From a checkpoint of a small CTC audio transcriber: depths [5, 5, 5].
Rows from block 9, named by matrix and row number. Rows with one number belong to one channel. Each number is 500 + 25 x the weight over its row's rms, rounded and kept within 0 to 999. All counts start at 0. Numbers have three digits each. After the name is the row's rms in percent of the matrix's.
# convs0: first width-5 conv (model.blocks.9.convs.0.weight, 144x144x5), inputs 87-115, a 5 kernel for each
# convs1: second width-5 conv (model.blocks.9.convs.1.weight, 144x144x5, transposed), outputs 87-115, a 5 kernel for each
convs0.62 099:509462464494508483531533516495519518502500520522526512493490499542534466446506501495497509478462464505503521505493493482447504494495489478489485491505494486487521540563527480484523507479460478534568498474492497507509484508500543539521453474485495484462484489459456482487461473505525487518490483508506505505500521512466460496477471532542541492468536540545517482537516497485500490480500502514483499501490436504530518493510429463503490465
convs0.63 100:484498496507572529535511499535498491498489495505501519527511507516512518542460472522515461518520512515504497502523537575542507486473446493478478507543524509513495515486485505522499501501495489516551511494503462514491472502481486489537543500538518523493478513507507476488484492496494499517502475485466519532547527529503491476470429469499525504486483536502466504493483504513493500520550500526491487468459476487487513528494549479496507493
convs0.64 099:532532512487501437484492499521521517507520533551527476457445469465464513574494499519528515473488497489530509508497501527488494515515513493512496506489494496528503467496523507501546521519504473482520497513503493489494486477473558493502492475496475463496541465471517519484470495520531527508536491453468485476496515526533504469450466463482512505474523522503476487547539516512473539533537497481537534510481459462458468478511524490491495514
convs0.65 098:520545494497496490476471485528480468463480491550521513488481466471496520548493465465485494475463498497478494537538520518434424507545540484462508526468473470504503475503499491506522470469474493500489501512517450502525497513507450468493481486550472479494487505551512467479512489529514507510481506529489522496490499526516468426462522487509491466453523517490489481518508509521514552536498495476521486501505494450507495504554512518505517559
convs0.66 096:515520519501504517502528585514502499487502518509482507498473523544489474468485493511538530482494489508483549501466497490451496508461437526488507528489455450473506517482471507535541496477482545598489467498477494462491477500469510474516511475510523489523473496505517521509493509490465456520474482527555437512515511492457497496495477526526507467504509470444496522496476515513446457467539538510518527501535516488497480493535481506510485467
convs0.67 096:484492516474451501471487481525527506504502484460461476483448551504485509505591533496472465475499503491507526498473478477484517530491468499506511511526489474483468482531498494490503505468466532528535533506503517506515493502548544538514470479505479491520492497522499487471495508530498484480476514511487512500476468506518577537498487544530509473453508461481512495535495487503499538511526537499537469496494485492517528525522515497484473480
convs0.68 100:538504485543516553519485460479485503535531458490523533488475556514469477477531512497492502487485488516487482505494485503469477487527502513511527511527460463473500501492529524483472492500493499518526497453473488515509482477458470507535541499535509506509487496488496532580483484482485467472515496490530476481493523521501484502474481514527484468484512508479479499495492474438494488485497494503517460479491475479477505513518460499506503491
convs0.69 101:539514478484519475527530495480562553491490501475482512484470512504503493480445505518477496450469491467469516528485449500511467479491510457460484513579486513510518499550539521516513499505508494472515512521509458557499498487496463522501497521578547526486499534506487485497460468473538551498502494463433494465476518563523483493502500480473500492461453461511496467471469515512503491492498496493513516509517492441463509505481479506476465498
convs0.70 100:503468460496457507533534521492528510521507451530512492472453551537487477511511496512497500496500519497458509501485480515489442464555573550579515505501471492518480489458451468462436499493481471493539500491498473470484497531533506479474502476508496499509502512494496525530478488502525546426494487451464528517492492490494468456492522468475479475465467515512485483523551518496513522525526472481489482472494505482470468494513499497489470480
convs0.71 101:462478536503492514488520524531484506531510466514504479482504484496492482522511509508511497494489514505472478467469494513490482509501471479486506504479479486476503514546500515526509494503470556525492507495508519513512488472493512510506532536508485485515543518519508548526497491480489531505538508502504509505481464458477468473493544518510512525557455466501511503503472498532546516511502495477482472498519496510527518487489498487492494490
convs0.72 100:552510477502519467513518506495475499486508502502536514509516533503472487492490516495491535529543473405473547528499505516480495498520519520493483490507517492486454440550506502493489461498592559465555529517486480529498474508520438484483519480485511516524498494483507494483502485497528513508457462523530482480491514489489479464486523513478489517476492523528491457510510519499457505486478480523468513494469475449464489512498426493505523556
convs0.73 101:525517491492459512479491506464469501535526515491490484509535464480507505506548506476496537499487468508550467505506528505540508473492521478494516497474531472490511516521493457492526449473494502506530523487483457488489506450497514517520505531484493512474494490502509525569507470453459507449456484464476501502507503509487490487505521518503519502464549498502505489504487481497502524514490524539525436446477511500489524507451506499492516535
convs0.74 099:448479493488486574534510499506493480497511519480496511481492507482476499530462474496481454519487476493469497488508505505474433424475471454487501491501501478483467466472450477513519505508518478465485532533480504474489506514510494486480446456538518500495499486483493479467502500495530577492551521498533495493509495511497495509498436572517520522459506505487468444500490494514471509488504505503456475476489499521532520490475475491518524534
convs0.75 102:558514511534545555539514481463485470446453483508493468467513516520522492461520509506496485519488470464460489525513542535494518482469497530497475484484495469474492504481454438453467489470494516477507493505485487469494491487480488460468496523463495511557540504475486481499495476478465480501528550532535490510511475421481481514533538514522523501501457493505502493516513483487494492481477507484499486488486533470503510486522557535507485501
convs0.76 097:558545532510514502515522506514510525505490478477500501498500501490491475491434469507515480455489501485499520497491490472510475543555529532537513518534460457464494530513489498478527487483463455469476458488508498548549519536527515495479478476481501502538560514467444487509492489471506520481455504546540475496497507522487516508482501525517516509509494524553514472532527485470536495525501496515494483514472455439466490501460488487500507528
convs0.77 102:463500512493487524544508496519517532496479497485488501535507471462485490490520523518513503515517487455522543472505551500507482509496473571554508498499492468508495497532516537492490495505474483525526557574501504449473462526516452484512526489461484506513532499500494497502493476452461475494507531488505493500456480541447444458493529484498506517521604543508491483525506499556512524513493507527510502502511524452444495519505504484503541517
convs0.78 099:463508493495555529493491497506553527481480469496481483506530496500507504466492497491518518492501514541526541527533494485478485484520541492468510540533475482499475464537503505478470514504485493502460526484480509467486478473468463489487496519490506512501517494518489477473460530530523551411452511577532497513485441446549543506510489496498490466511492499503500517497515489450466490523496488494464473485487475560534501498453467488503472523
convs0.79 101:495485491536588473500504494508498505516506502505501478460462514474489506529512507495543575522518516474465490489498498439527509496478495504500522481440495496480481484506527508513527487496549550508530520493477447557488502503484480484511501498501499486482516485509499476491500507524486487512516519478461535517462472490492496511532595510468462535555519508498480470518503516488476506491510514451480503515476484505511527550569517487500481450
convs0.80 096:519506517505493466469473505468473476516551558495485482476517478469490506507473523502476515515483488477485489492504515474510463480480473501480470498497551520479472466506481473494528472453441486544526479479519510522514509516452535548484489499487485498502488557535509482476555494451442466484460473525541488488471489492444486474470532481486487474433502481499512495499508506494485543502491478457451469455500532509501468486469479498500503508
convs0.81 102:505517489490492521475459509515526479471500514502480517506509494532523501475479477463466468484505490504517486498539525508504493511493488482510490485529490460464480506505496501508551510509494498533540503503546500465465495559440509478488494478531572508496490512495508530499529507510475510463496535510488486507515489523458491477464481513465475491500491495495491501470496476471509502525546507514487469480481457490498507508535502508519483446
convs0.82 100:484510526498468491502521513557518513485467420543529481491497514515498492448512494477507538469491500469485486487498478497510473480480467506518520501509476511500517515481485496456463497507491473617478470480516472509495497487533524484506536486491478466452461487482479486467463511490503481518525552527510481486490501536528470485480473474473515513505491470493494514486475485508498483501486496513454458464503506475475476484489510528557515479
convs0.83 102:510520530500480542559509469489483471505499475486500539531505475525517502476493477473490529531492489488448489503513483461486491507506509481503513532519520522522498481476473483499513482504513524512568563495462472487480520466453522534507508507539525521493509472473511489492512500491490498519505478471464487482492483479516490484479473502505527537503515504456473492510507489518543503502502514520553485478475493516490474486481473499522512468
convs0.84 098:499499485483492513526498470475487514497466431493505501481464537508505523482527516505513519495498502474471532513519506487531500504490481505518515497453539538523515507517501508512483505504497486459563559534500500503512500503525472473496515519514507539515498505518504478473515541503478453597527484483488492503495475483508519484495511522547492472527454501529521501565500488501475566545501469524491505506488496471470494516496533539524486453
convs0.85 098:442501527502492443469481490454483481493495470502490471444440498491519531517504510502506517479507501492458539521475484486481492498484481480456444449450472482502506482507490490474459512558551526502487506536527503426487562515507461487482503456486465506514520526520490494526588492496476469481498490513480522514496499511495504492493493498498504484495515486460471466475455445482485480496506533512530509475499513520505505486472447491496497496
convs0.86 098:484501493493485523492517520503465477484508505536539505497499550518475491474502521526490478521510483488494488500483482477546489505546590486489489492514541487496501473531496476468468493514476481517531479508528515532538485476485530503487504488538517485464468534500488486468539511489527592497501502486463542502477468439506482443453450515488526543510502497509520510499477478498535502481474501485510481463470499525509477470504492484485540559
convs0.87 101:472527505481523489526537502524493494488470489468522517474473572490490516521487490499470439498533496482535547533478467464512497501539507491520520492506521493473513513482481480513509455483494490478480523518496505504501463465486466514535493494473481533507509491507520516520481509518521490510539506481475519528506460436473480501538525457486475475498474504505487514501474466494535479485504509490467509499498552504503500479504457480497538502
convs0.88 098:483480485496471531542525504463475480507495450491525518471483471526515489476490485466466495525519498498488516508512512510450498489496504468487503513505492477476483493506456472513506551553500473464473473470490478507541540467426494473484492519502492483508519454508520527530508497523480481530478459492565481479480477443487494489512524499480495510506546522491498479473492512509505467473521534550486496497512512491519509515487513505502493493
convs0.89 098:537482477488481489476512521526467494494477507465479515520506498507478484526521508513515463492489486521543521504538539495521499549543505498503508535567442460483508534457474492509549488499490509499508505489497520475509478521522508514509497456478476511486464494521551500467477504455447497525497489530535471505498507546500505525517527504492478476499501496490490480494514512521527510475465488536458519545521519536496478495497474476471478466
convs0.90 102:481485543574538439470493506502499500501465448517494479502509516503496505517469498509516497496509521548586511478490490494483488500499469469495493495527483459464499489540533492464450491516507492481487476477547550465505547498466504491492496487516525529497486441470496487502528511508484499513487472516563464498532494481514542516569577457468473506545534501489473496496500487481489455493493469555488485505499491528522504504487464464461490513
convs0.91 099:484488498480499494520507485499515499490463459438511519522570562529506491439510467467507533484527501513538478474463482514462490503503506542492483487498468431473498484459439446454430482505473528600543543478493461521519505493476501485524538542494473507514529518505491480475548505467483523524507504491474490503498493521482509518489491529516494478515507493495478471525511501483474524489476451445492513513512489480502482501481476479486487501
convs0.92 100:490494483465483530491464439486490474498529552483479486496524481493505472473464489487535591509512502468478545541497479516513513502496532485509504504498578508508520494504492500524527519496512494493493531492458439501528501467523485510490474436545516488516519500458471492498497498509512485445518517514518474491501511539494479488498500511507487462475541519487473484468499506489467490512489495448511499502497508482465509494476527500484483503
convs0.93 102:465482554505463476444451479511496515498435438513491476496491485492485499508511457464464448498498501480477484497525492485466537570459477542563498443452503479444479494506455487516525515498509525457541492471476499518505515558519514524510499511483499496492522460504564527477508479482483469522520478491491507507513511504447518479454467501507495505493519472477508517529519491501525461487490504536469508482479533497490481513492514504502487528
convs0.94 096:484461486505492499528531517551497450472492497519524482504528468469483507498474467466481497550556541496490497513497494474503499484474483475500503481480478480467486485507490509551559495500475471529507487508510532497492513551526500536564544485487442477514484489488499525516464494551535499512527530575549517494506490493505483447492539525525493467502459469497517535494503494479430474502521486457467480502512498490526503500546503494478518555
convs0.95 104:528522519498511513493514501493526536515501491511472467502469512514509508498478496488524516522491544540486528513480532542533493470459530519498489490492498498508480514470537539490503529511473468466489511469482492505499501493523496536536554498521489478507510504478483486514489525517493494509558545491488500487515501472488511508524545484504496472479501501494484455501504540543525509538537500478496470472474497444510498474492515511488483480
convs0.96 101:481507526494474576570474468466499457446460505497493496512557472463461483503502498481491488496533499492512485461484473484535535533498501481528507481477486493450470540441504508474466474466479510490511534525479499519514508463503538480481505477535517489478506519503494476507491532544496504438502582512470509492484476501519490500499511474507516502471533559515463445504500505515518495516516498471516500500506515514520519525483483467463512528
convs0.97 103:489500509461507465493506533521463466494532532509487499513506509486481517522527498530547531505501502491511544506493495536454435510527521490505522511502571522522520521461497516494457454489500513522517475490466477444530515477464501513515486484571524515503487543509490476482488500514520492457462520541505514491520507490441535534510511476495509513498466471466479482482502515477475479484494485487556519511509516472486529520492520552491501490
convs0.98 102:496522530489497483495486499496511496479508521561537490513558474483503511523478506524473451457490506522538447480498482472500507502528539450481503496509465500498528497493506510508489467470497502507509479477488479496490503486457478506518492474474500524525503535514474490500447491529518497521506473489528510487489515550471520488510535490481478478507497489471503517503491511502499500534552546479470487521498495445482517512513498504502495477
convs0.99 099:491505509503488498536506510502511516454436443497477476522542482492510508502480493483490478518520491490479518493461458504478526558545487596505466461452463508460469490465481528520514509505506507498435446512515477539504506468470478468510502521514525513494466507550555486482517502502468477451495512495507502477475466448545506485477499499498501499506465523524480473537519494495526532533499473521484462478468485443469512512509487488480475507
convs0.100 101:506480475511533428482531471470515534532491495488477515551504548513463452484566524488472455529508497481468489478487518501487482477458456541515505492541475450453488505443473512521489489504501479464510532541496465501482509531493479497514498495510505502490494468478489483500547497481492497563537507511505482497502515511444473487489487507514489479499509513482450433572515495477443446491504488469519507485468475537519519514508489492471491483
convs0.101 099:459486485489503498503501495487490488489505517483514516494471479511515520491488490508510517463467493501480507499518500493504481500515488490489494496545469463467515547523521494494460491487514496475489516460455489499490522515473543530459502530492489464463501481523496478500559492512538510505455491484512486495473485519498477497478496510511472477505575522505490498496492498533546508508494499500510495477493467524505531512487494558549517472
convs0.102 103:471525546543540462448475485483516518522483474489550548505462539501491496503441461521533560489507524525495517529517515540485475479486475579546493471469476475513509513483503508504508485477489510496519503505528510500506468463528509493487516538548496510511454515520520535506519527491504510451476454485527529515486486517529508477512540507533532511551457476494487498486475470501478533543484460475497502516522535546520485490527517510510502530
convs0.103 100:478463500518462499504505484470487502518532547527495476494462525515479494470486499510524539500499518544525483499450488547470482500521474501486508508464529484491476415493526515482454509497523498484479522524505445533510515510529501525489472512509495497478462488488506497476511498509511461455518548525520493524546497458564553526499479512517481450469534493481485502459492504526523505494531542495511489489464504512511500511506510525509495531
convs0.104 098:499492501481475527532505503517523510489484495478505502514533526490487475457483515487483492480494478486538495473548500461471475476487483494524497503512495467478498481534505496474452462465495527525516538524487458477489505519532448452503551515505512498480493494501526499446497514518504497425453520527495502483513507506487498449440459512504493504499479495500475484483477461485502504508499488485509469489472497580523513518546488484491487470
convs0.105 100:488508516509499484486504501506513489491494486470504508488485504500512500497504479475486491506535536517471470480495511540520515502499514498474489500528475477511517517507508503508499483489509491480503483499495480448453439494491509530512503510489508521520510488496488482487425418426437406470468487472460552538512500515526489476504510488487499509524511491497483486513514508477453543516505489491499482485494480537513497501500490493502529524
convs0.106 098:501502519511524500504528512519485465459468450509478508519501522458471486491541530523510490506486496506499483474470491503449430433437460525526508502500482459464509507480457474514601532515507518505520498509536532497506507501523454469473487507476504509476469533495480502497517476472464461533487468472511541482477487511455512481475479493501500487489535535538506475490507496474477519520479491515514529501495494519557533518515538524486511510
convs0.107 097:492496497492483564509459486519511531541498499463499512478473529546525472461523508473502534521506504510512469478499500505481498505497491462480526598618492496493495496467505512506510524522553485455488492494490502487455455500505457487503495489502473498513485485475472495517468483513509527547486447465552492504479474523475493479455473528508503513501486520502501474504533490493534500522509473501502510516483479525488489499490511479496521524
convs0.108 098:478489509508469452471457486510485490483506535485497490500492494487468477470526497469475503494508474461507505511511534477458468458463459472455441436426474472500476479522518527525527497482474496519530516493493532488490477498500487489502510500481523533534504460499516515517484512506475445528518470472505470509520509503493527528511490513532518473494491479455492528522478464475485509477453452484459461483493505534521488520502485484470514569
convs1.62 104:514543533525500497503493487485521496510520502509494489481433497512518534517506529534505480486503482478501494521509502494480481459467479515494489500518478485495526537512489478475489467486497506510524515510495494469487499507526502491511507532435480493500490501513476482487505494506503513503489469457458543539524515503468466464488528417468523540513520543503475476452450463471464502535551533497480465471475516465485497522494464487481486490
convs1.63 104:509530548509489476485524517536506487472487487467470481468453492516524484496533509511533559494534516490471487523531514476545506481486528501496515526533527519535486449488484481518587472510521504475491508468439499516525501522529498512551539533465493489499489477508525541494477503519540506521485493467421462479484472475560521485480462523488499481447482508500500479583554500498527497513512473512514484493464462495499469461470493506503473475
convs1.64 094:441475483513514495482498499482481474503493514486497492492505485517508504497494527496488498498494507557539514488463463431536499513496463494516522496494518517526504524456480496509523501516512499488508487474478542545492485483503476481470444428464466482515549488528532487484558503491493493502501519519497494510517494499539501518512499502519511487518462495479486531495520493492531518523515522514492493470477488520566528476445522500513517472
convs1.65 096:526521537521504515515479473486422466487515534483457485475538508499516496496500506509507504497470443485478510514518535526488498459451483542506481505514494489487496519482495509501469475490527504459543529496497490514499482469468464487498496460491513531517526459460481485519456476493505501526517501486520474476488484448501496480475507518518479488521544516486482539506514511511504470504526533548461508504480476558544517522494482461489487483
convs1.66 103:546517501499536511478487528538513482494499478502526495475454503519495471523521513500479463485482496477506549527500483428471444442478498523513477442470487490512566581517498527531509465487516535515455514522519528497493513528560498491468488483571488467455492486498482485521498502494488522494515524526474480477472480540530471438474536528511512518537465467527556493556510491508535538548512483474465491509486508491482469490512466466486495505
convs1.67 094:565557535510493522528520526516506494494497497464495508517530473486502502517419459521533484481501510531507560524499535560495523540508459489485466489531531512515521533557504468474503525517516527510497495532499458475503518500459516500452497535513489508504461496511492486506497544530527514513498496490477467503525503497523524530499486435472531517496545509490503475489500495515512540498503521525501505511482497516514507505487480503500484476
convs1.68 094:457485478500512552521490492485520515519515491511537536510519494478507504521499497490499558496514548553550514517523511528470475489492513526499502464437516509503513506515499524514498527501482477473491533541495442507503465455474541519499494517517507480458475485498502519522479500510507512480479499516506518506507522552514481459492502498512512496528471458472514513522545567543496500496515515529519485473483490543536517503500499518493471502
convs1.69 100:529499489495476530497493502497478467496522544474527551519537472480503534569515502530528466476448520530488543524488480490484512498509503547528498491527496492499509505499506473483478459484482489479531536500488519508515514498507488503526543500563532472497486511500488514493425465505545532554521513481505464443492530514521501489492445516544520482470531497481497530460505477449466544528480474445491517506495503522529491488492497472474496523
convs1.70 101:510510511484466499506492510526471504533524477522517490518477490496512520515511494490480457503515508529532537521493497473474468498491487499513505495494492488518543531474493474462503492535502497503558498478458445500489478489481527531537538550524521504480469530489499519517482519497506477504509492460435515497519515477511534498475484486478478505551504467467488467516504515492478457477505525524553513475493480543513505515519521505481489507
convs1.71 105:555512478480505488484479501531518517504482463521501509545557524501473467454534500497526567494475472468466507482465483493484491476459491484501483467494498534529490472482494529528471488521508483542492500506529529492464476517528546529485478517485466488521514498491458504533513494499476466486494504495520510490503519520457454506508479520539486463474525484465489509472507518516533482501491522551509509487492519561545515515528508509495470496
convs1.72 096:507516465435505468499503497510505462491514546453496504463457490477486504486513492472484495482531502484530471517539501476446507502490467540521509512529491500516512481435459480491489501521540515495525506501513504473466537493462450450482492523509509509536539497514515504496558492422455494496503507482492449487457469475503501495506526541505528527522519485517500487505506496496516470450465506543485481494479515536528511531532533510511489466
convs1.73 098:533461445445457509497544538521467498517556585537533502480476504531492475469506512513488471475516523546514514495529506518470508513532507537502480502515541507484505515503472479505487535524490448451512526535507485517503522511528557526479485503564522500550504500503502507533496481479494515517546529509459489522520523518533522504484498509496485497518513504499498458538522490500478550536538485477490506500472476498485496504540480506487472496
convs1.74 094:541540530514481499470483496479513522516523513526497490555531530486512495425456462490517481467489523495511485498499505474424438453465474529506493492477521533510505524486496499488507521498536550553525510491494517513542499471513500523498481485479492501551527516513523542501486494523504524547531501496535481488496508464489481474462445493507513539601489478478501507539531525490485526470506517521512489488504520499497526504498478539506480511
convs1.75 103:504509490467512483484480489521485478465461470545540493494515510507508518528515510500508511479465490472472536511447471509471516503469475511520523495504495476502533555500488482496478477502518516489475502473449465492484483489486495496505503502513505489475524462493490491514499522503487477538530499466483522530521470426523491452510564503486483496439476476498499472492492506521504430475511524534539523491462490532501500502486527514519520516
convs1.76 104:455496485501530519496470475498517534540494487513514522530542495514474476485564498495488447507533515502489529512521521533470471498548578487487496495511505534545505500514478475490517536513473486509505507476492531487456462462522504514509503479544541522482463505519539526489483510524506506517480469468493464462521526531486466518554526509510493483479464518501479495468469467448505504510536518517452448491535564455489492497510490490504507486
convs1.77 101:567518501473489489467458494544490505526502501487490492498518519521517497504526535510504525478501495492472493527501503499551518527501495499497497488494498527508492532518483511524486520506507514497478505495482519473451449493519463492544542543497495523530569480487508471438555515498509523508524516486461506503483460493425454492497522513498512515534472515539533477493500486496535504502498490509536531511495497527501521509513588524496499522
convs1.78 099:568508492492519495513506491465536516485504550509468495504463500514523522486534477441472496525502495502484508503493524531490508504493470502524494454422527520483518566490469484497488481479492502472516525509472491512475476475454525492487477460436476503502478510540519489503468481511536503481469496514551518508506489458529495499475474523532513474454482484467500490513503488488537500476515536513540543519496483454447488520549524477469496491
convs1.79 101:495491533534527518542528506470483530523501503478478506527540495491506544574542530465497508500504514503500544550511465435495489498510471515495464477515482489507488496519509504490499510487480543555482513493497511489486460479562530521504496534467476479482474543540483476534511508511473483481471474510586478482500471457467493511472489499483492517530467449494510511492527511490508509508473473507511480466469466500502511521508488474487480470
convs1.80 110:539507479474505540522483470477495500508487507487475521520515521498501505524512525514504489488492495530517466459483454467476484478512451521525508504501521510488506513509505490508522461466458482470569473493493451516498525523531518501480489545479475491513511509495531492486460479486529570509525542483457523526487544517483458469526524535523522532539491500541510470534528540553529520520527488554449465452439475536503477474529462485507522483
convs1.81 105:494508513501485536501483471504493489527534466501505507485516473473491520550472459500481496476479499508444493507496490519527568539523487518503477460477503485534544514482476487483497491497486513507469469503522481504492502484480487486501488490513500483526510497488504524488507503528505474510503513508547513532541518532488494487505492491503517515503481456495519467530518513508537461479497506541498502497465494497483494486498581577533495511
convs1.82 104:508543496425464500524510514550508494473475474514511510520552499496508524545514510543541491510546535501473522512493486457488485509550537474479513499476456475504503464512540544491478454518516512536514483481492447482531543516451542518513511497491490507503517475500510549595484463457505555563519481466465490494486498511544523523515505461498523512540513488477503516467491489488499519525474502537544521529522508532506522508487500525539503445
convs1.83 092:437439496501491509488505501511501491470470484488481467450426538537527532527550499493502503469468531555569485484517497501480483474509505516497503494501544532493465475523502497505477506500504513514493509511453435552515470506545474493454474509530519492486486463482509528526486505513496490503489501471478509503492518506458471496511474492532516495478485488480488472489489516503471521495498518517482514502498527497518545509493509469462503518
convs1.84 103:474516527501487531526516492537527514491476461507529515492494501506512515551485512516501499451472496504548505491475484506494490495486481481495510538522510496489479484575533508484488523524483481535524503494481477488523503478489448512527506539499535505497470498480506490516552511499491510535516504503461521497519521480516521481475507483490518502496478473505535518462485484489468491472476495527546504460463497503509505497470504495522510468
convs1.85 094:544550517493487503478499493461520459464488471474492494514514459487493495506493503524522465483492495512491500515505478499490479496529557568563540499518526521512490514502477454479496451454468494573502505486483490500481462559536524508490512526482476455476504535541545541553468469475492499444452491508489511526539505463506527495482492517494481511544482522493495480537498493503497470517530507503481478505517496507509495467452486483467461476
convs1.86 103:487497518521484507526530537478451497494515482531499475489540450481506507536490467483516469462438507528482519498472453431492501500485465517501518514506495523494488459485496516520500513509492496497477505512496480520490477495464538502466483514474500521513454486481486467471485485482469439478506515500524488493488480433485469512543542512523463478455472489511537537511507482488494509488488526543507475474471475473474487496459503502501522527
convs1.87 103:481532530487479525525546492485491494494519515490515528479510508500508499560480524528508514492481443461508445488502446504512493454472492464485482466461510511513507484480499511514519441452509518499521523508475464517499493499496493490515503494482477501511545456464477462499557506491498467495477488524539526507474463465472487489512496474490504479500501505493492498516489466481492467494503488480535511493486459544524491507518491482481501529
convs1.88 095:516510472469503526506514528544462469486504491485516531538525511523527506503513505506505491497484488494508490520516500495491479500520524468521488453469471486526513502476493517504464533542502448473474490483540548471470485473495530503465474526478519507530516439475485513583513501507487487511548538494473461516495467464457483486500506513491498505531495522499482451505494502492471505496478485494493508516481441486491503501508524526502500506
convs1.89 100:484491511496492436494538522531476475520531522522522501516521487492475494509447494516515484539517498501519509517489497452524545526513543535552527502503439450510549543470510510512482544550526504527518498504509496499504498494511515534492454468467472497464472496509526495445530514526515497510492486492479521501530554545472477494475491460482503493533513480491514482505513488476512505475495480472497490494510539449503507477457397428452447452
convs1.90 093:473484482518511524533520538559528498473482486442479512518542498519520523548528507529511492516502522512527483478494513511512477482484447459470501503526506514498502507527518523507502479527522502512512461489508536527531507526567524504507483473501526529519534503517513481484462486515508490518511503504522501512508501494518501493530571523493476510541491465453488529495486493478459533500494466424474504520513517485497495474499535521514507516
convs1.91 102:529517495493490522510482488497480486499505490499537500432415479488483525521484498469499527489490513505532502528546538465496493488506498524514510513502519514529524512465448431448456488526515510536461499481443437486487531536465512501501498487498524526477504497472485489485469523527504459512522510488470515508497500475501507487470511507509508513544469490483500505504490470466476496488499478518512501484514540476501494494512504494493515519
convs1.92 098:520487488512499522498475441446538497507511483458458472509480492502500522555563490496506447512518526538568456482502498486474508486478478485502499487501517513460466494474486498515502488483492516531529527502481489491492499515528504488492480505463490503497510530519496496533499494469489476498495515530550447481504530549513488512513495478500502508521500493491480457485505502498515487477505537556533520539520532491496519507487515523491490489
convs1.93 113:489445508521473529494470428443475476520551496484512527531543482504491500503540535497540547521516520482464541504484525547506554513501527496482420428451459479526578541487471507502451526530530518526529488482507500539516528516504504531468469522497496500486520486529507508499485499550517462526518497475488471502502504530531516508484484485553557512514504518497507541506500490517503481504485469499470490500525533465522517485471473462482496518
convs1.94 092:527527456481550458483484513538490493489500537496500497511526511484470489466509521506507509496480480517507478527527512505526521503535561508507491499520491504499511540549501484464463494515526500458464461486507513468452503523514486501545532485488517516481503533516489511514523496477505512506457469484515493469499511506499515548529505488475515533523474487489491536481457476469453479504496536569465474476495513537498508499474512511529536503
convs1.95 097:528503526537501513495471453471498511513494506507506509483526498505524510497485503497503502481494525481514497500496499530487487484491472532501483526478468495533527493492495529544514509486499483479484479489508519519501474474516491487497465453485502469458466522500447497504471504504482476518505488484531476480497485456496497529539541512489484521559481518471500519432536559511482519493505508480529523503508478509505502487498447491506471488
convs1.96 104:501537549494460482457489523513474467448440448512505494491475545518496486471489509492510491518493455490499449464473473500512491470502550540496466506538523511531531511528569559563559525492529519496483482483529533514498490528529491493489495483502504513514517534514475487516508523504499512502510503501495513506480515541500487515537528518508541563522532521523513538440482503517522472498526534521443446488492514516477529527528510513476457451
convs1.97 097:533467476457451499477489498506507511496471495485514505508493543517511496512520524512529504467490506505507489506469471485490483486514522475495506515497466492501511464510506469469476503484485502520525489494499542486509558516504452459517432442486505470489523491479508508509547510512493501550526487476497489512493488490498486511535521471474473473466564555490467480536521492537543541500492502531411455504497476453482480462485525509513531503
convs1.98 112:511493494521520492503510506490477498517513513527516504518495512493485499497472484519525524489504503504479529533560543537487520522512499522517507498490500507511496493479495492496474492523519513488495501490481489505503503523488499500480538530528523494483509528481478489492448468465501539508508505494501527497506508493459482501480515487488478496511483494493478482505495487496523509521483498502471496515528510591501495512524499504511506514
convs1.99 097:531532526516510512526502478525516497514494482469492511491480545533517527513494503500509542514500507493481525494482494514535484468462495473512500454449470466515514498458485488502503482489494498496528506497483477498515519522506464480503479445501496536527516517507507505534496507529504483551550510500493520550544525466518486507513513475476484493510507500475500478444493491464490497522509512502414474508484467506511534527536511460453452488
convs1.100 095:501469463489520506514482456434547528525522512537543525494460527494503534540488516520494456522509503512497504514511502499488472467474517539496483457456539517483466464479465480512515485506490477484482509494482486510480481524520511489499499489500470492495476506521506480496455491506520477517499500504503516485468484487489486488483451521496474462447475477502515493519495496507475516515492489506459459475501526472487493511513487498520512485
convs1.101 114:455505527521509510513517499505465482482468487538493505522525546515496491486468465509530512472503513485499515495499522493514523504462478486482494491484466505501537553507489500486454482483469480492518495494488492495486499520514499494509516503435489502493457536481493498500524473506556527505499465483489493495497526530479486475463515488457469502515496476502513488534563540516515425483500510508491519526524494492534539496488538506508471484
convs1.102 092:540561532508527500507491489497520520509494478552514475437446460472472495513498500491470502517524483482490525513508503507479470480498490536487522553561453489506512461529501480487499479478494500481502523505498495506508496518559440485521544546490531520511570515517498524532473519529491452475476486493511541506512518505500481441468504484494470489479483506510491494454454473486518427482508533534532495475476488533543520496478504502493500556
convs1.103 092:495512502489504498519499468486477496491502487499503486485557476527536519524467504528513476519531501517545503461502516474528510498475486503485494486502486513477497526501481481476495512514515566542537506478464478512527512492476514507477492519482485485507494448469515532571480495448500507531501478498498502523521510499467499484479447508506514526545492513486505529514518514466463514492495514505514503495490509492505478506574492504494509476
convs1.104 097:520521518492476536546508471493475485493478483466476473480530472495505512564503479499524529494534506515469482497502521512472451453463461444475493492498501512507543513498502481474471479453459495541516494484466482476491522507477498509504483443553539520495515476469470477499511504508498552526504502519497522503471493523499517508518538474488486478497494508493501525461477500507533532519501508506510483499495526535485494515497485489481469493
convs1.105 109:472509499483490496504502502503476507501487513530537501503535473488520528515487496512527536500500483501515467495518517531529494479497507506508506493499511526514492517482517530511486472497495538550491471499525542510531497486506503480493502472530515486469469524498468464473430417437497509495493491500494549521479466480463496489490500493502479469441472488469459512503528514493481526497495508498484510511504515477492490485510536506501509509
convs1.106 101:427465507525530498462439453509497508484479489533534526516523489488493486507548497480499494508478468456449474468484518522412424440486511532514496482473526494505552529501475486524516513530492488518484463488501520532525508490505514536534501463521493478471458467502535505476502529541518496498504488453487555512490501521505500496469478471490501506486494512502494517491509519498492428444503511492476491512500469512494511510489501498500495492
convs1.107 100:503506483512512538545508468471545521482481490501477494509523452498509536502491492506515475511486506550530489482504490517470472489520515588597552476409488525517498514513504487489496441480486482474449509502499510487522489485467514503482483475507525486489492471502499476476460491484484509517539532499474496488514520515493509484486528468549562511463494489484465489497503497507486501485504491489521510470471503443469507493490460469492505511
convs1.108 105:510535536535535497462474481480510518499494510421456496538531463491478467484528494496508502519470481493519481504478479524428473490455474503510528550554516536494474501479481480487502484515541495482474467464503553502501485485509482505528528508521533510476504529509497508517502511523487510579550535513478505502492494533534524538515499524508509508515544512478462453468463492521535501530529506480518511514524524494500490497541514490499494512